python train.py --model="text-conditioned image diffusion model" --train_examples=77898 --text_encoder_mlp_ratio=2 --text_encoder_drop_path=0.15 --text_encoder_positions="rope" --layers=6 --width=320 --positions="sincos" --optimizer="adamw" --beta1=0.95 --batch_size=256 --lr_schedule="wsd_sqrt"
Rows from block 3 of the denoiser of a small text-conditioned image diffusion model, named by matrix and row number. Rows with one number belong to one neuron. Each number is 500 + 25 x the weight over its row's rms, rounded and kept within 0 to 999. All counts start at 0. Numbers have three digits each. After the name is the row's rms in percent of the matrix's.
After each neuron's rows are labels from the 100 images, of 14848 (inputs lightly noised), where the neuron reaches its highest value: "strongest on" is what is common among them. Only what is clearly more common there than usual is listed. The data: photos of plants, animals and fungi (iNaturalist).
# fc1: MLP up (model.blocks.3.mlp.fc1.weight, 1920x320), inputs 40-79
# fc2: MLP down (model.blocks.3.mlp.fc2.weight, 320x1920, transposed), outputs 40-79

fc1.119 092:514498501488562468494508441534533475491510527508538523474546477476587509505447467500545488508476448500503496474512519509
fc2.119 090:515501502536449413526492470474500484495467525505524536491511491501457507518481520473472479491482472508497489471485511540
strongest on: phylum Arthropoda; class Insecta; order Lepidoptera

fc1.717 103:488484499520550523569480558542475472573491511506508463578513522488484507515498482529502500518550445488483503539503492478
fc2.717 108:500496497439464519505506484501536511484504503531485445481515490522502544486499495472540495524516490526473497480474528472
strongest on: kingdom Plantae; phylum Tracheophyta; class Magnoliopsida

fc1.155 093:484479497472547519509489532501485493492515527477559500509537501433467482516473499550459464541512471507515482512529498472
fc2.155 098:542500520479542505489530536495499455541507487486531536517492508478511481503520528475487473522477520492535515526509481541
strongest on: class Insecta; phylum Arthropoda

fc1.316 089:452461494498506466513497437445463515526485493522493518516558468492494481497467452479524534531509459507498440497491483508
fc2.316 091:485482488465473487529507474556534472509470517533497526463482474513494536532494557505477500520497499529536526519477506515
strongest on: order Lepidoptera

fc1.232 125:498514519498510525482486512500480509498498531495498527509480511476534518475519501510489460549490468515502450482484538510
fc2.232 133:488494470513509518458494475535477547529498504517499482537521523523529494489509485505494570496503500479487480517511450484
strongest on: order Passeriformes

fc1.540 093:514507496496513524495506527470502533528523528514505484505511491536551486472469453520499535516532496494490503499543489490
fc2.540 091:515497522490500522514480519532520512439508485506503444533500502518518503490476504503553515488549476522512504498505505432
strongest on: class Insecta

fc1.192 127:497488488477476490511503512489539531476513513482493536496495476522536512540532528539466488523471536459509526510515487480
fc2.192 119:501465463479517498491474486489464507503543504472486494507499499498485488464508440522460490559509471475456489473507509552
strongest on: phylum Chordata; class Aves

fc1.26 098:454514471464515508528510506503499513477483504506506527490529535492477466510447514565490478508517505542531482495532494518
fc2.26 086:528474445494470514552508546494508493552489510482484554516505520496515547516498460478510492508493561516512484506481494512
strongest on: class Aves; order Passeriformes

fc1.376 103:474461519504491468527428507512451544540482484536545501479505517548481530499487484524518494498543503501488490493498475520
fc2.376 109:532519505474484518511515479496529500534482471495489496448490480544509459562506495502533492422474534452473502513515510483
strongest on: class Aves; order Passeriformes

fc1.455 121:462543460550508514506518541505479471510495501522501484474511478519479476516525504501484480509497488512501507469522451522
fc2.455 120:558540525469471491502490485474475444493491507489500528471483514500482493472512453538485509484486475468493487448480500509
strongest on: class Insecta; phylum Arthropoda

fc1.154 102:534519524553497472543507515528518539539471498522519444493495517472472491496485515495480429535492462494482444496481523489
fc2.154 110:521477491476492458501476486489515488475514520470517476533502486479436481511522489519492506498486493482515495524535503537
strongest on: kingdom Plantae; phylum Tracheophyta; class Magnoliopsida

fc1.744 131:494508527536455464491452518505516482487454515467488502471519493485488503481462503500515481519524481487478530537488497486
fc2.744 130:505526472476491527493533506513477473491539480498470464445466517491514489485502493492561503503478501502475521501463524484
strongest on: order Passeriformes

fc1.759 087:484523511513549476474519512504502493518530489515508469475500490484481547507511482527456475525473507505503482514541489486
fc2.759 102:522512527491493489469475519495540522504497459532507475483506507453483475493521495457472499486485487492487515494488550525
strongest on: kingdom Plantae; phylum Tracheophyta; class Magnoliopsida

fc1.539 088:473462504499505492509481512491493466514504467465470501490484497491506505492460465543497580537494494493477524487483499475
fc2.539 092:479494477525488502462513537501513510478479530486491522503484472524516500508528532477501527479483477507525514515527487489
strongest on: order Passeriformes

fc1.328 091:461488522488513503522506529474521513523469500494507478490468527525519486521500480529469548582508455531480465475497515498
fc2.328 097:513480508486464522475456475513500518507504501526497466477467513512516529535513518498513519509517508489511480517526508477
strongest on: class Insecta; phylum Arthropoda

fc1.250 110:507513533549528496537490461516515525487508460483514482528532509502460478512491487463492491524506480454469469500498531503
fc2.250 114:483495501476490500507530528467522506489507495485442506508511502514514517500495488459558498483484516456497490491471472523
strongest on: kingdom Plantae; phylum Tracheophyta; class Magnoliopsida

fc1.535 089:482490517533537482486502528533494476536485517532496474490502493523524524519502482503452506534535507512465538480514500510
fc2.535 096:521476524478507492512508485494529501478510496519476465529523492518494435529483519492507502507514514477508494512514492477
strongest on: phylum Arthropoda; class Insecta

fc1.615 096:507506516497499495502514545484451492463486515506517533514482470504547497517499439456540482565531484520521500510526509471
fc2.615 104:503510524523522485510486515505469458494476510509488549507506551484491486521503509517496482526532495477480504487491459489
strongest on: order Passeriformes

fc1.231 091:488486506500479486460445478511507495489508501474541495500510528520507513508485503487500507506455521459498555474482500445
fc2.231 095:503515509506528487467517500472491517531512516520521489491510498508496463529484546501510508542508460473492513488524521519
strongest on: phylum Arthropoda; class Insecta

fc1.269 133:532546492484505462440511535522536534512473489521498514519524459501460480462457487516502487523526470521525452492511528490
fc2.269 138:453507496524476524459539479538490541486497492503511512502478540493465450491450454488509529510499461499532491513556454494
strongest on: class Aves; order Passeriformes

fc1.494 099:466485503510509486481501481507507482503553519491478484486564476505531515496473515509476475551538454486479508473478492516
fc2.494 107:471492534512520469497523516473481488530506475488496512536516492543476493527507538531497497511558496484521509507504505539
strongest on: class Insecta; phylum Arthropoda; order Lepidoptera

fc1.550 094:479541508508573503498467499466482507536506471493472528477517558472452515497516573528478497514508490500525516474530520554
fc2.550 090:524529517545456517475516537522484480474520486501459526492455512506561497491492443482484505488512505503478505472473502519
strongest on: order Passeriformes

fc1.631 099:526516528476482494475478470458494528457504495508482528444473530490502510510505465513461528504512516531516496495516502503
fc2.631 088:499464472502462528532505536484495450484504514520494500470480540536523493495545554471517515496494513490482510528524548515
strongest on: class: Aves; order Anseriformes; family: Anatidae

fc1.586 091:518513519489501507493481513540456456488493453540532538522517527546508512509521490504504487484514512522470479497542476524
fc2.586 080:505460451527476508535491534437495487497488504445498514503498513538489526526494529508501507509499528499499503505489492498
strongest on: phylum Arthropoda; class Insecta

fc1.689 114:469497516500509488541504517522518502501487489470508476536512518478495489505506482503446520523463505484494476506500534482
fc2.689 117:539521450534529529502486461514464495459526534462495519535494515561514537462495526502480488485519505503486527449524446479
strongest on: kingdom Plantae; phylum Tracheophyta; class Magnoliopsida

fc1.599 090:495481480496548466474514479522469488504494515488465495492530440430518497515513509553492462529456488500497480507534514533
fc2.599 092:506488552512515482543530485491472473488475482527486492515536468491441485498490516512491474517442502523492558533514504514
strongest on: phylum Arthropoda; class Insecta

fc1.239 127:521495527525490527542492529512480484516518471527530525507451488484455449476448558495536524519498521457438505483522450489
fc2.239 131:501493531507514493538582493517480476497454493561497512436587483447508529495479534503504464503511505489513506465495532504
strongest on: order Passeriformes

fc1.315 123:525474479518490496517493487474479553537477513522487487483542511490471483500468489506523472511540518496481512495521489521
fc2.315 125:444480510512500509512511505495443493506484523496506515493468496529494511467502520492539519524491537539483478474520511547
strongest on: class Insecta; order Diptera

fc1.431 087:476491524507481540512494488501498497534487494493487541494523505506464438473501504493508493517533506512499534448478538500
fc2.431 090:508514493517474554497463519524515516459468507480475519477485495516508537512502530490508534489509567485506467547498499484
strongest on: class Aves; order Passeriformes

fc1.344 110:506503497523488529525499512480432526529516525518508431521483510470494486504503538497495506489531505484474504495560522472
fc2.344 098:491534503491535500495512509518492507468512490473453471505553510526495516502492502506505518507547516521512530574476518505
strongest on: phylum Tracheophyta; kingdom Plantae

fc1.528 097:459486507489463469483499500470479475506540496508493457522513495462535500490502459579513480548503460525511554504503511508
fc2.528 101:528464453422522490481518531502515528537508504545509517487522511499496521440480488464537511513522498532461480516484525495
strongest on: phylum Arthropoda; class Insecta; order Coleoptera

fc1.303 131:470511546520502526488480503468523489513512490479497486462499527512486492475456486516477470515482506502481507521517519488
fc2.303 119:531511449501490462508531460453508472519476485488507499455496483507493487469494492491524487501483480480490505504473519470
strongest on: phylum Arthropoda; class Insecta

fc1.653 099:492501523475532518507528521518549493513436505487490460539488505553524480434516514456489505502490464526525499515442510527
fc2.653 102:481536518502513521472533510469470505467532538447470545512515497508471494459492509496502483479521496472477455539477483516
strongest on: phylum Arthropoda; class Insecta; order Lepidoptera

fc1.351 089:479478511501522474503538519453490536507517516502472475508497551473523493513505497473518451539439497504520508453520469552
fc2.351 088:446492529494490467524487494528494516488528519493490484485529510459483493528531491527515472447473498538489502504511477477
strongest on: phylum Arthropoda; class Insecta

fc1.485 120:518544514493500493511532500506523519472547477465532543501502548517509511542487549508478515518492483549517481509485514503
fc2.485 118:486505540544568491478557534494541542495488468496489507501496503478504518486498545493499496552493512511532466458514486489
strongest on: phylum Chordata; class Aves; order Charadriiformes

fc1.491 119:541511518518485512488454528520547472517501516532511499516477523516474483488509466495466484508439500507504480499504515536
fc2.491 109:507496518491509524509509519464525490441512465461494532562463497531501528521449520484487508519485448481485514531424532472
strongest on: order Passeriformes

fc1.395 104:526517526457463528492475480477460498507515520480533543563508505495500465514455512518489468500510552473504496491507476478
fc2.395 101:487516514501569493516522517498489478530505497489509553513505507517526500486469510501503463508490518511540530489498476524
strongest on: order Passeriformes

fc1.664 101:476517489486530481478530441507508518523526535499563506521524570493465498497469527553468490549474495505529512497538507508
fc2.664 101:486508509522525522522522486506507459476546433475532510480530532497533507478486568506478512530463496493487538542486503531
strongest on: phylum Arthropoda; class Insecta

fc1.74 098:525451521519536495526508502500524484500467485509498516466495520502487507529542529512477491469526538508507493501512526484
fc2.74 088:516436476468539524495509545487508499499448516515495500468495520488500505474484515500487478503519545481498511463488515488
strongest on: kingdom Plantae; phylum Tracheophyta; class Magnoliopsida

fc1.284 099:502529502506498512527463480493508503541507497517520554525486478504482500498478506528502501525496478479490502485466482488
fc2.284 109:503486452462469498497474480536505490474455461431464495517530517503483486523523564480499468505551528458512530525482460494
strongest on: class Aves; order Passeriformes

fc1.357 097:486520496503468496503482498508496485482511512485504479458525515513492481435441500531485503485542460539490481482523502479
fc2.357 088:518500494502468494498480473483482539535536498543477483468512481512484481488473508523476523511509478481470495507498497498
strongest on: class: Aves; order Anseriformes; family: Anatidae

fc1.620 086:483437492518538500549478511503502466567527525501497474508515478497487516501474485512498508515539507472509497508497523503
fc2.620 093:487469500508496515492493500510534503488489494497492473519500477507502510554494515512482486470545487496498514499516455491
strongest on: class Insecta; phylum Arthropoda

fc1.112 102:515461490488519514505504508501496494528494468483502504523525482517482469507486543514505484509546456466501505494509514491
fc2.112 103:467467533507493508494463475513520507503473511416530521501482464491477505548488418511493464484531430531521518512505485503
strongest on: order Passeriformes

fc1.763 085:481539488475507508519486509505462481470490505495504531506508560466532494505493506546516497507525484491490528470525497516
fc2.763 084:508526498521463516501490513477508470489480507524517506529507488487448527496475515462503503501486519501501496497517509484
strongest on: order Passeriformes

fc1.206 097:493505512513518536523491489492472470508531486508509525486500423466526479467543508505521532520494488509501475492529486472
fc2.206 101:507474504477517489538471539471498463534511486525546533505513516497499463457509472504487480470516469514509550530529492529
strongest on: class Aves; order Passeriformes

fc1.373 132:503493548481484484486477538547498495569517491543485502467499509502494519498494503508515493515491460491493492512516517443
fc2.373 127:477509541502536496494430495518553454550461498488493519534467469534517559474540485492517478512490473507521493538448477484
strongest on: phylum Chordata; class Aves

fc1.103 099:472467557517485515505496501526526546550510521468505476517513540506449526517475520511461471492478519466488483514497530493
fc2.103 093:498525532517498508500446500491542534529494497459509406503492469473484467547516461480505514445497492503492516485486488521
strongest on: phylum Arthropoda; class Insecta

fc1.737 103:474477509519504512519564533495484502495477497478503448491512518472514498514478538516491517489495485548518500494511513544
fc2.737 096:484563526523458505502491482497473519534493514475491479491501556511490476502514502463506506459495485439511479490507461534
strongest on: kingdom Plantae; phylum Tracheophyta; class Magnoliopsida

fc1.722 094:474486443502489509500488495493529498524533468509514472509515464488489492498514512497488498520495526461476517510489480483
fc2.722 089:496502492442565496490535505472507493519519475499496490509501463474505470531505501512488505537554472488511510491498486505
strongest on: class Aves

fc1.704 087:470467460527523512453505516504491512508483451474523509484504513462468504493511501484476498537498487504551457479522479486
fc2.704 089:518466487528506492553474476509516485542442476505512503487488517495530505537507511486492486503506474492482519516467478489
strongest on: class Insecta; phylum Arthropoda; order Lepidoptera

fc1.581 088:480478557546529495507510489522499503462515517512486458509519528490513511501501545517491474553526490475464577487500491526
fc2.581 094:470483520509502483515474487479516533515498516493513480521498484485455463540478499485485496500515475544531484515543468521
strongest on: order Lepidoptera

fc1.176 094:446515506514484516478488496530470474479525507476560482521458483495485486513504511526512524532504463479501499465514503482
fc2.176 107:496489523474519512489483512478483503461527481516513489496460496454484502499494521461507482500472481575516509498504469536
strongest on: phylum Arthropoda

fc1.236 091:482534540518461499513498538520490494508506505450527496528447448512457473517539469457489525594483479514514454447481481502
fc2.236 097:476530511518467502508456482474500530540506486494538480494488482488505544510531516509538522507536557497485485483489518493
strongest on: phylum Arthropoda; class Insecta

fc1.610 113:513520493512508529481534504512514473528495537535490440512523490459489482498492515500491484526460443489491475464488521515
fc2.610 116:488491469495474480468517553544453483477540547503486484521459494535503517490462517506504511480523466502503488464517517486
strongest on: kingdom Plantae; phylum Tracheophyta; class Magnoliopsida

fc1.71 087:536484478457521541510543523492485484498502523489527533513565481526506441465519468491520501559510476464519506472503495498
fc2.71 093:525533487483545488494494524495486482522524508484461501492533507505514559524497482515536487511502504466497484542510516477
strongest on: order Passeriformes

fc1.439 078:530473459477515480524498490481469487513514510494556481497522488527492472509517476531516472504485435531484484510560495493
fc2.439 083:509503507503513460495486517520491493505561498511530480479493468493532504523501487439501500467492471486492498477464548504
strongest on: order Lepidoptera

fc1.633 090:492465516529486516531501464468537513466501475497522522508538545498472501537528459520508485550488481496492495486529472513
fc2.633 093:506493493553479508552529530509533467472426506490507540483526542459536469527507508477505452530529505551524500496501505486
strongest on: order Passeriformes

fc1.492 086:451507472521432506486514532499496473507485477468518474523492484520456519454508499542500530550482481509493503468539496491
fc2.492 091:497481480567485481515482519507499521517494514549477495450474489517570540480501497453504510485513505507474474483524463512
strongest on: class Insecta; phylum Arthropoda; order Lepidoptera

fc1.1 095:545537523525502495542529524508495512520505474476474434510527502497513447488505532518475490513481485483454480491505485492
fc2.1 108:455466520488536490509513487519496513505493529475545460517482527495492479466476491523508525498512507499510513548500498464
strongest on: kingdom Plantae; phylum Tracheophyta; class Magnoliopsida

fc1.600 086:455472513488464494502484475492490482454523500514503495497506490462530514461520529505493533514476447491476494545491537523
fc2.600 090:451498517528454511457528489473506506477500467513514490479475496507490477504526497508484475482482500527485504449543535526
strongest on: order Anseriformes; family: Anatidae

fc1.436 116:502497498496508517508531536500489506529475517507525488523505474522463469504507512479475528532467501482504425472519469473
fc2.436 119:506481498508532430537492479505456475506506540503464518495491550481466484493502480506512479480511497493520500447501524535
strongest on: class Insecta; class Magnoliopsida

fc1.559 092:494523512507517509483495490518468517530468490485517532500542471500506498421499496494460492497544476505529444500464527546
fc2.559 089:504495490512488496518525469490426502493498506521575511499500493526464485472504549527506526526489459528523517498477491506
strongest on: order Passeriformes

fc1.49 100:485508522488516498518524543520478511535533480490512420529496505501513468499532481502484532515535504486473472539510509448
fc2.49 109:522507479460512557518518487489522497504488493501509473478514535496519472498504514477532503475517472505490500526552480516
strongest on: kingdom Plantae; phylum Tracheophyta; class Magnoliopsida

fc1.473 099:515487485503509543503492498509517485474482520517519485458466492482492515585484496494483542506513519477483473496524513504
fc2.473 093:507516543480475506493532503501520500439520498500494533499517510535489538533486477479492502519519555490505500504466523502
strongest on: class: Aves; order Accipitriformes; family: Accipitridae

fc1.741 113:476472498515505499537486521485512492477542495520476464535504486503508503478489491499457526524452461480489517492505534465
fc2.741 112:470514532459464499463488528547530524482530502528443452517458484511491493504470486511477495493478474537494500496446551508
strongest on: kingdom Plantae; phylum Tracheophyta; class Magnoliopsida

fc1.624 095:472469505471545486496536509502483465466501501486470462518500514506532496488487455490506512556464486533506471484501481569
fc2.624 108:504475470466462495514452469542502510524493493511507489502490540491504536487503505495502484516473536476502500464471478511
strongest on: phylum Arthropoda; class Insecta; order Lepidoptera

fc1.468 101:457454513533540494486532490492496530493534488535486508491536521442505560467488522512451489513520514515485502513559543459
fc2.468 096:484465483444457528499496517497482516485495499510499509489501468503475500479496495512475509496504559494489540488541524488
strongest on: class: Aves; order Anseriformes; family: Anatidae

fc1.579 090:500479508526430494498532503474519522525524538515491482543506486477501478481528486536510550517494491480526505506518487499
fc2.579 093:501467493499495497556486526506502517485538478493469472485522488464494524571484517509496506503551533497501490452491527511
strongest on: phylum Arthropoda; class Insecta

fc1.514 134:483494548510481460471500491520484451505500509529500549481516516466504484502513487520515443528485491493502534486479538479
fc2.514 132:506505469553483500471485531540524498490485517512517500488538513487526498509537507503567529520489484512502553509463460465
strongest on: order Passeriformes

fc1.609 082:499457489505453469432546526506512499501514530493472456507487492519510502491501485489483478503513476524531490449507464530
fc2.609 089:503479509541476500516479509476498524504481501526487460486535488477507495507486494475526447495524484484508491471483534491
strongest on: class Insecta; order Lepidoptera

fc1.639 097:480486498489501496508532501483501507461507471476529492498478499503519445541492533519493509505548501443522518505538470469
fc2.639 093:507478505507502515522474482497525530498495499478509479488479468500453527524489453501499523466508475492497516504495477488
strongest on: phylum Arthropoda; class Insecta

fc1.227 120:478480518527530487560499544502513520507466466472546427543473495492495478493482495508435500515532467480544437508521522436
fc2.227 122:506508505465492467502481460473481514488492480437456503545509467491534489499514502519447489503489496436532501501509479547
strongest on: phylum Tracheophyta; kingdom Plantae

fc1.345 096:484475518487500522523474515519481500532509483485513515545493516517504488485558502483467530489460494483503495485500530515
fc2.345 092:495456504503496512509504527489506474469511510452511565487483470482479507495550477531525528509487497485494542545502496483
strongest on: class Insecta; order Lepidoptera

fc1.164 088:490502472494551464495507461525509492531522530517517491517542501469473479481538492573496516545528492503539547462514538518
fc2.164 090:498485528492524500499504498498506471532525447431495478520497491504518538486490553485491509503468509484486513474489491472
strongest on: phylum Arthropoda; class Insecta; family: Nymphalidae

fc1.529 137:451502476516487467488469502450483568471493528514488530499514510510493529483428447494503486522499494499490491500500510560
fc2.529 133:535477463486461515470547481462491526483546495505522508489502536494507504505450499522489511487566476514497508451468498487
strongest on: order Passeriformes

fc1.534 130:499469488510469475484467514452469521530519490519497511508455503482526509513440494513525466521516520461457493510505467462
fc2.534 120:494531527459461529458484481459489512515473533506485514505515504563521567486458558531498491488500464488490491447505485526
strongest on: class Aves

fc1.558 109:473516542516523474486514455468470521446536470443458486529454495475517490464533495461513499533489481477517433453497532480
fc2.558 124:526506518504478519516499500469468470509514494484500483503501443533549532483490563478503488502548525456510487493462475502
strongest on: phylum Tracheophyta; kingdom Plantae

fc1.422 153:482495537514499495516515505523520462536540507484532513502464504490450447529447500487462500532500519496509455485484501500
fc2.422 139:502449470509527540516507486495465476517490523532509483518568512520488510499458472468503489509514534501507485509472513498
strongest on: class Aves

fc1.605 115:512493503505514506540496460510510509483518524509514524506490456502504498490477522508509537537474480503476543480469504463
fc2.605 125:497481491530471479533466535520472511494450505496487469506519507524494488487487482511538477504565439426452503513501519498
strongest on: order Passeriformes

fc1.156 118:510491501515521484512484497464506536511568471441492478523507502484491466492480492478514507534477470476559464454487501476
fc2.156 121:489512507505469520532504491450490505473474505473507471505505450531507514481538504516518473488515523471565505516448509518
strongest on: class Insecta; phylum Arthropoda

fc1.31 100:461508509494505515521530502483510502525519500529499498526519523529468488545464480532493517501548466517502498423508508534
fc2.31 094:536493448495460510494456494505554533532500501485488475465482472480508532560477515499479499461467466496482509557499493507
strongest on: order Lepidoptera

fc1.279 094:506509468504533480516502520479500517486500467442492463516479550458464512523516466536483507525475494476526516524520500478
fc2.279 094:511490516533513496475521537510508471456520497475524517502457525489474469505443534472507498493469471492530522527503517534
strongest on: order Lepidoptera

fc1.177 112:485489516481463526552513521520485442543495506498532471542478519475500486491510502552507512512445502516502501503512508507
fc2.177 114:482478485470489479532509480472482477505541485511485493489501453531522525494497530501505516513485519538484508518531492497
strongest on: class Insecta

fc1.736 092:495502489489540508526499484511468458546491492498493489503504491508470508505505506499474500489509467493458476460511487477
fc2.736 097:491488456463524501520507480528512494507534472542501500473495484483490493501479505495477537541483466487500490495455494505
strongest on: class Insecta; phylum Arthropoda; kingdom Plantae; phylum Tracheophyta

fc1.312 114:512485532502495504546509562526546498513510463500525455532503490494497509500515516494495480520473469469450513504528518500
fc2.312 116:492534547520543514535484511490518518527467495458513533527520521536534517486494485506527505482492476436468494504527485504
strongest on: phylum Tracheophyta; kingdom Plantae

fc1.222 123:499521502498503503534532537436485453489516485487493471524459512532493466479544464486470508517520564494460508473469528474
fc2.222 121:494518499537505501552539465464484456524504468507480493521515525484482453512504503494469493507478495512494514500491481541
strongest on: class Insecta; phylum Arthropoda; order Lepidoptera

fc1.604 103:486494476485496553516445466466514508499511502508488474463485483476512527539524519513454487499536537477500497534496520545
fc2.604 088:532569529518546511495532497520509470477487478491487540482475491519512498480519507518491491503481485500503496513488487524
strongest on: phylum Chordata; class Aves

fc1.135 109:455481527534485525494497506525500512557522492486527458507508507516463497449497505530507467503547485510531529479501519530
fc2.135 114:537505505466515499504460497481486495500474471414500499430463499480461500474489482516533459492484506447497523557484484502
strongest on: class Insecta; phylum Arthropoda; order Lepidoptera

fc1.693 096:501498487521486533536471544491505467487503455473500515504509517523462500479478474510448528540557472508515516447478512465
fc2.693 103:489496499529522562446552509489491482525482518474518545524454502502494502502465541461515513516510489532537492486509450453
strongest on: order Passeriformes

fc1.380 134:566515525484502505518487513532484489470542495460517474527494545535485508457541485543500483525525481514530508453523519516
fc2.380 123:430521514468502512507438525530525460570446495463501503490508477505484525488552492524497494481468486511509496576521507542
strongest on: order Passeriformes