A small text-conditioned image diffusion model, trained from scratch.
Model: text encoder layers 8, text encoder activation squared_relu, width 320.
Training: adamw at rate 0.00088, 7500 steps, batches of 256.
Data: trained on photos of plants, animals and fungi (iNaturalist), 24.6 epochs.
Rows from block 2 of the denoiser, named by matrix and row number. Rows with one number belong to one neuron. Each number is 500 + 50 x the weight over the matrix's rms, rounded and kept within 0 to 999. All counts start at 0. Numbers have three digits each.
# fc1: MLP up (model.blocks.2.mlp.fc1.weight, 1920x320), inputs 128-191
# fc2: MLP down (model.blocks.2.mlp.fc2.weight, 320x1920, transposed), outputs 128-191
fc1.802:497457496424473441508539512472473462524483521579515516553556551522484541531575523491532492511613503481510489435484502482402526463483497584491473391479496512481515499461500517481563544536532464
fc1.803:476484646457509494517449438480490555530548420410449349396468510499567476427438467585650530433522477570464450495421452572373422514477446438621538514538556456533507539497515353561590514406535489
fc1.804:522510500507540551504428450454561502500508548447466491608522475469497569402528440406427464522477484484503538448524482519583510508534459459530476506462462487533567535483493508588489466553534450
fc1.805:490441464532456484460443524457436493485413446502490541502474473588417554459480475533464481423456462537509520545467518470521398509517504572489517512476448517513505476580504455503506535453443489
fc1.806:582502472488470496557518439554422548522549493436499495523520595472455511456522481563497483471496562431508539513484513428532580449472470475513441527546515497444519459510472502448496495449503495
fc1.807:549404516437464577434401490533445506501482569523445518477507481491460489467462476498488490463534422516512507533497523434565576493509460535443518508448433474499481484528486496489532507483452521
fc1.808:511408536540450555476451440452377508454539578496435498473570510572502429422475459530436559460564512521530494504543437469491471596429585475507470571487453456550487364478676503484448463546492516
fc1.809:516491534525485565528370574459552441436510473536542442522498497533530486532467431500549496395442399575368420557494465465504535453481518467580426458552427458495479483511525460532464575453513576
fc1.810:629512452486477543488519547513577495496491487538543497558505524580358486525488442467503415438487523487516483524494477505530507526472554410415431525523488444467538556562526503458549487430525540
fc1.811:490489517447471489495509488497528516511475508479516487501499503481506450540495431437462513510484748621641617512651574541502479447440561525515526508473521507535449506476520496503514503480469468
fc1.812:500538552476489498513512511424418535511491497500510513570616463487535518386541477584562510448576528536532577484586538519513489561539470581535519449464454536655492511467502468532520433506544475
fc1.813:508484505554493492559474406502475452416416458500531505484517546444557454456455513577535546498414487482463515509458354519557498572443396502447546537523449540481437650476589440562462435439597510
fc1.814:395477491468553478445549548640509521515541441409455612504548465561477521489521465497452490524435471551521482539557497462505515570510498467560415592540485576501492418506607591476493462497428563
fc1.815:507557583352362517431477463466556506516560445527556471514437436456508447499474478513506532388529478485494583491461459495495501491515523494502499503516522504532551455433514393476521498473609437
fc1.816:542493531365496506465559519518499447491543526509494465532505580468502513506460502546498443439563431464507587538525550466526480471456465509479515461421482574479419543490512502510482515563462519
fc1.817:491498451577499425442454454461478342458385508512525540453553381502467460459467390554505481515480496548511520448494489502525474603444452520550479502536491486511474529477512478532541451526593431
fc1.818:527501388510441427382460532348352379411397496489559401385478510493588489542507439444509417555554508520422495482571376574578500434420383627505601481413455460391527593467356347545611516449600534
fc1.819:464547471502535503519522564517585524470480512430520501455495536400481526485484486488488464471501561492462498508513523455538499496465465497498520510478465514490460558522447483506555525497568484
fc1.820:470429598552479523533537473547434497444523407425399452523538427506580432486438443495542453485552484526535416536504534532450442486398514496650590449456533474611569444415506427450519559572529525
fc1.821:421486511400481461428431448596401498533438483573536469375564495519448513486524543411398495525575494513532445508420630451571371484506482537363551502501408589445451566460447526527505459581544509
fc1.822:453504501471499481515485471532437504472435500548488420501458394488464469375514454471460478520464481538536506516498457443540510465525512527511507509482538520559556462466494572552535604537472485
fc2.802:502572440590627510425454509421465536510523491464515479543586539556403480471512526519473534419511545592554485515454596601494436541569565420555489495484506480448501480467544550485482652529539437
fc2.803:484459619543541444513383563551527453468525595518535384402370491474409502473532511450488536611481408503430423401557452604540585533502478460602573483487481515481495470475542550431479446581438543
fc2.804:493487504494509453459577495480405519471471460551532543395507453500466488493487490471467535499555495443466514476541454547408537516447514535465434511581450503519468446469510537464518547517515508
fc2.805:448484557420482486499583452488497477482480613465501425432534533527520488544543500511452484553544559585573570541507524456435458484531542450525492540501523470485423498478586510604543440480515478
fc2.806:439488627429539476467459464522551569513507494511440570510519604485459471532520452523498447492532482398467479512481451501524500494419513543444422488429497559458517507453475584512474497567534487
fc2.807:476475462632474459480461505591575524493509540576476463511535522501403539552512438534527486507440459502486447524556491484461432528436459473531501438520507547472475498481489476538537507628517507
fc2.808:386543518513452480400529603441498486560517467403480559483501578464494428452533487488407596465564465514480510442535500573493469466436526433525589309490486451340474479437637552454519511512536569
fc2.809:517538579510447428445548453382451532513448579440513352522495504502344586490543551518452321553605521516498465501529505474580450552468446513554502580503527653502438474629505507439582578474444373
fc2.810:442481502453560477366409495552445512477480554463553481425528539585465455501418420449593508497578453365469554496529489499417412511466485577572444493501556437571548505524508517550466514524573448
fc2.811:498451532504472492500512533517499488510492568489463469480485508451485493485467514525510461465526212608672751621591440541423532511562429485487486468539458466516517500498531541432528466539496499
fc2.812:532493486471592467499504516458493486519488489537481468477504431484449517476490499468544461455440525468476523482486497513504508461566496456455463449535435524669439541469521543518452481542475489
fc2.813:619519433492529504507554509480446502489479533527475473518574411513502515448492544501537504454524459403596492418485612640412444498467436461465419379519406499425524477414530546501534424508550523
fc2.814:478561528454476500458495505537514445529519495543545524457529447510600447514515451506545509463502451537471493465529587542539500409467460521534488526483550471530490511529458470505468490510400510
fc2.815:542518571517529575491456481413505457545493448562494443485524490459492572488482498444502515553538474370506559533546531524404412487535456545480509482502500539512548522486512505566575497484503446
fc2.816:481516483482538563590481548538530439442520509491449386542408589500487615510516493507451396575528485467496565519526491550487562521477519436478533509539467509450568430492539536475526447478503512
fc2.817:536525536515517469403550510507451518488506540506482500444448536499447518420545544467516515605453467461439463562538442468475478532441578455540443621370481491422462521604537475486471554493470458
fc2.818:506484431565544560563612472275546603460512504525387400554438529444369500431365443533487490458492437505397446441482506546514532488509489486467594434550518511448439529469640630486534546546541499
fc2.819:539458584515497500514485528553444427481558462560501496599489490423455506616468486496467485481491538487507502538508525476478494544501504491482531436454565491506517496509507526520587524438548583
fc2.820:569474422589556504551484526552390504499534511422475595458518630463474573481522573470449363587411526549501475467489477415452504570517502495680412481431499472456436441640459465412487415590393500
fc2.821:501390551478555467426539521512428517528408488591441589378510467617430501531511238489591511495544522397503471461354436635496609549494438473498480553471375594466596458502442520444470560520357517
fc2.822:467470554517476484583538547473451490463463519433550563591480568409451470491498515506493480448464459494533444540501493479484556562480555568486454539569556508500512530504455426486458555441463511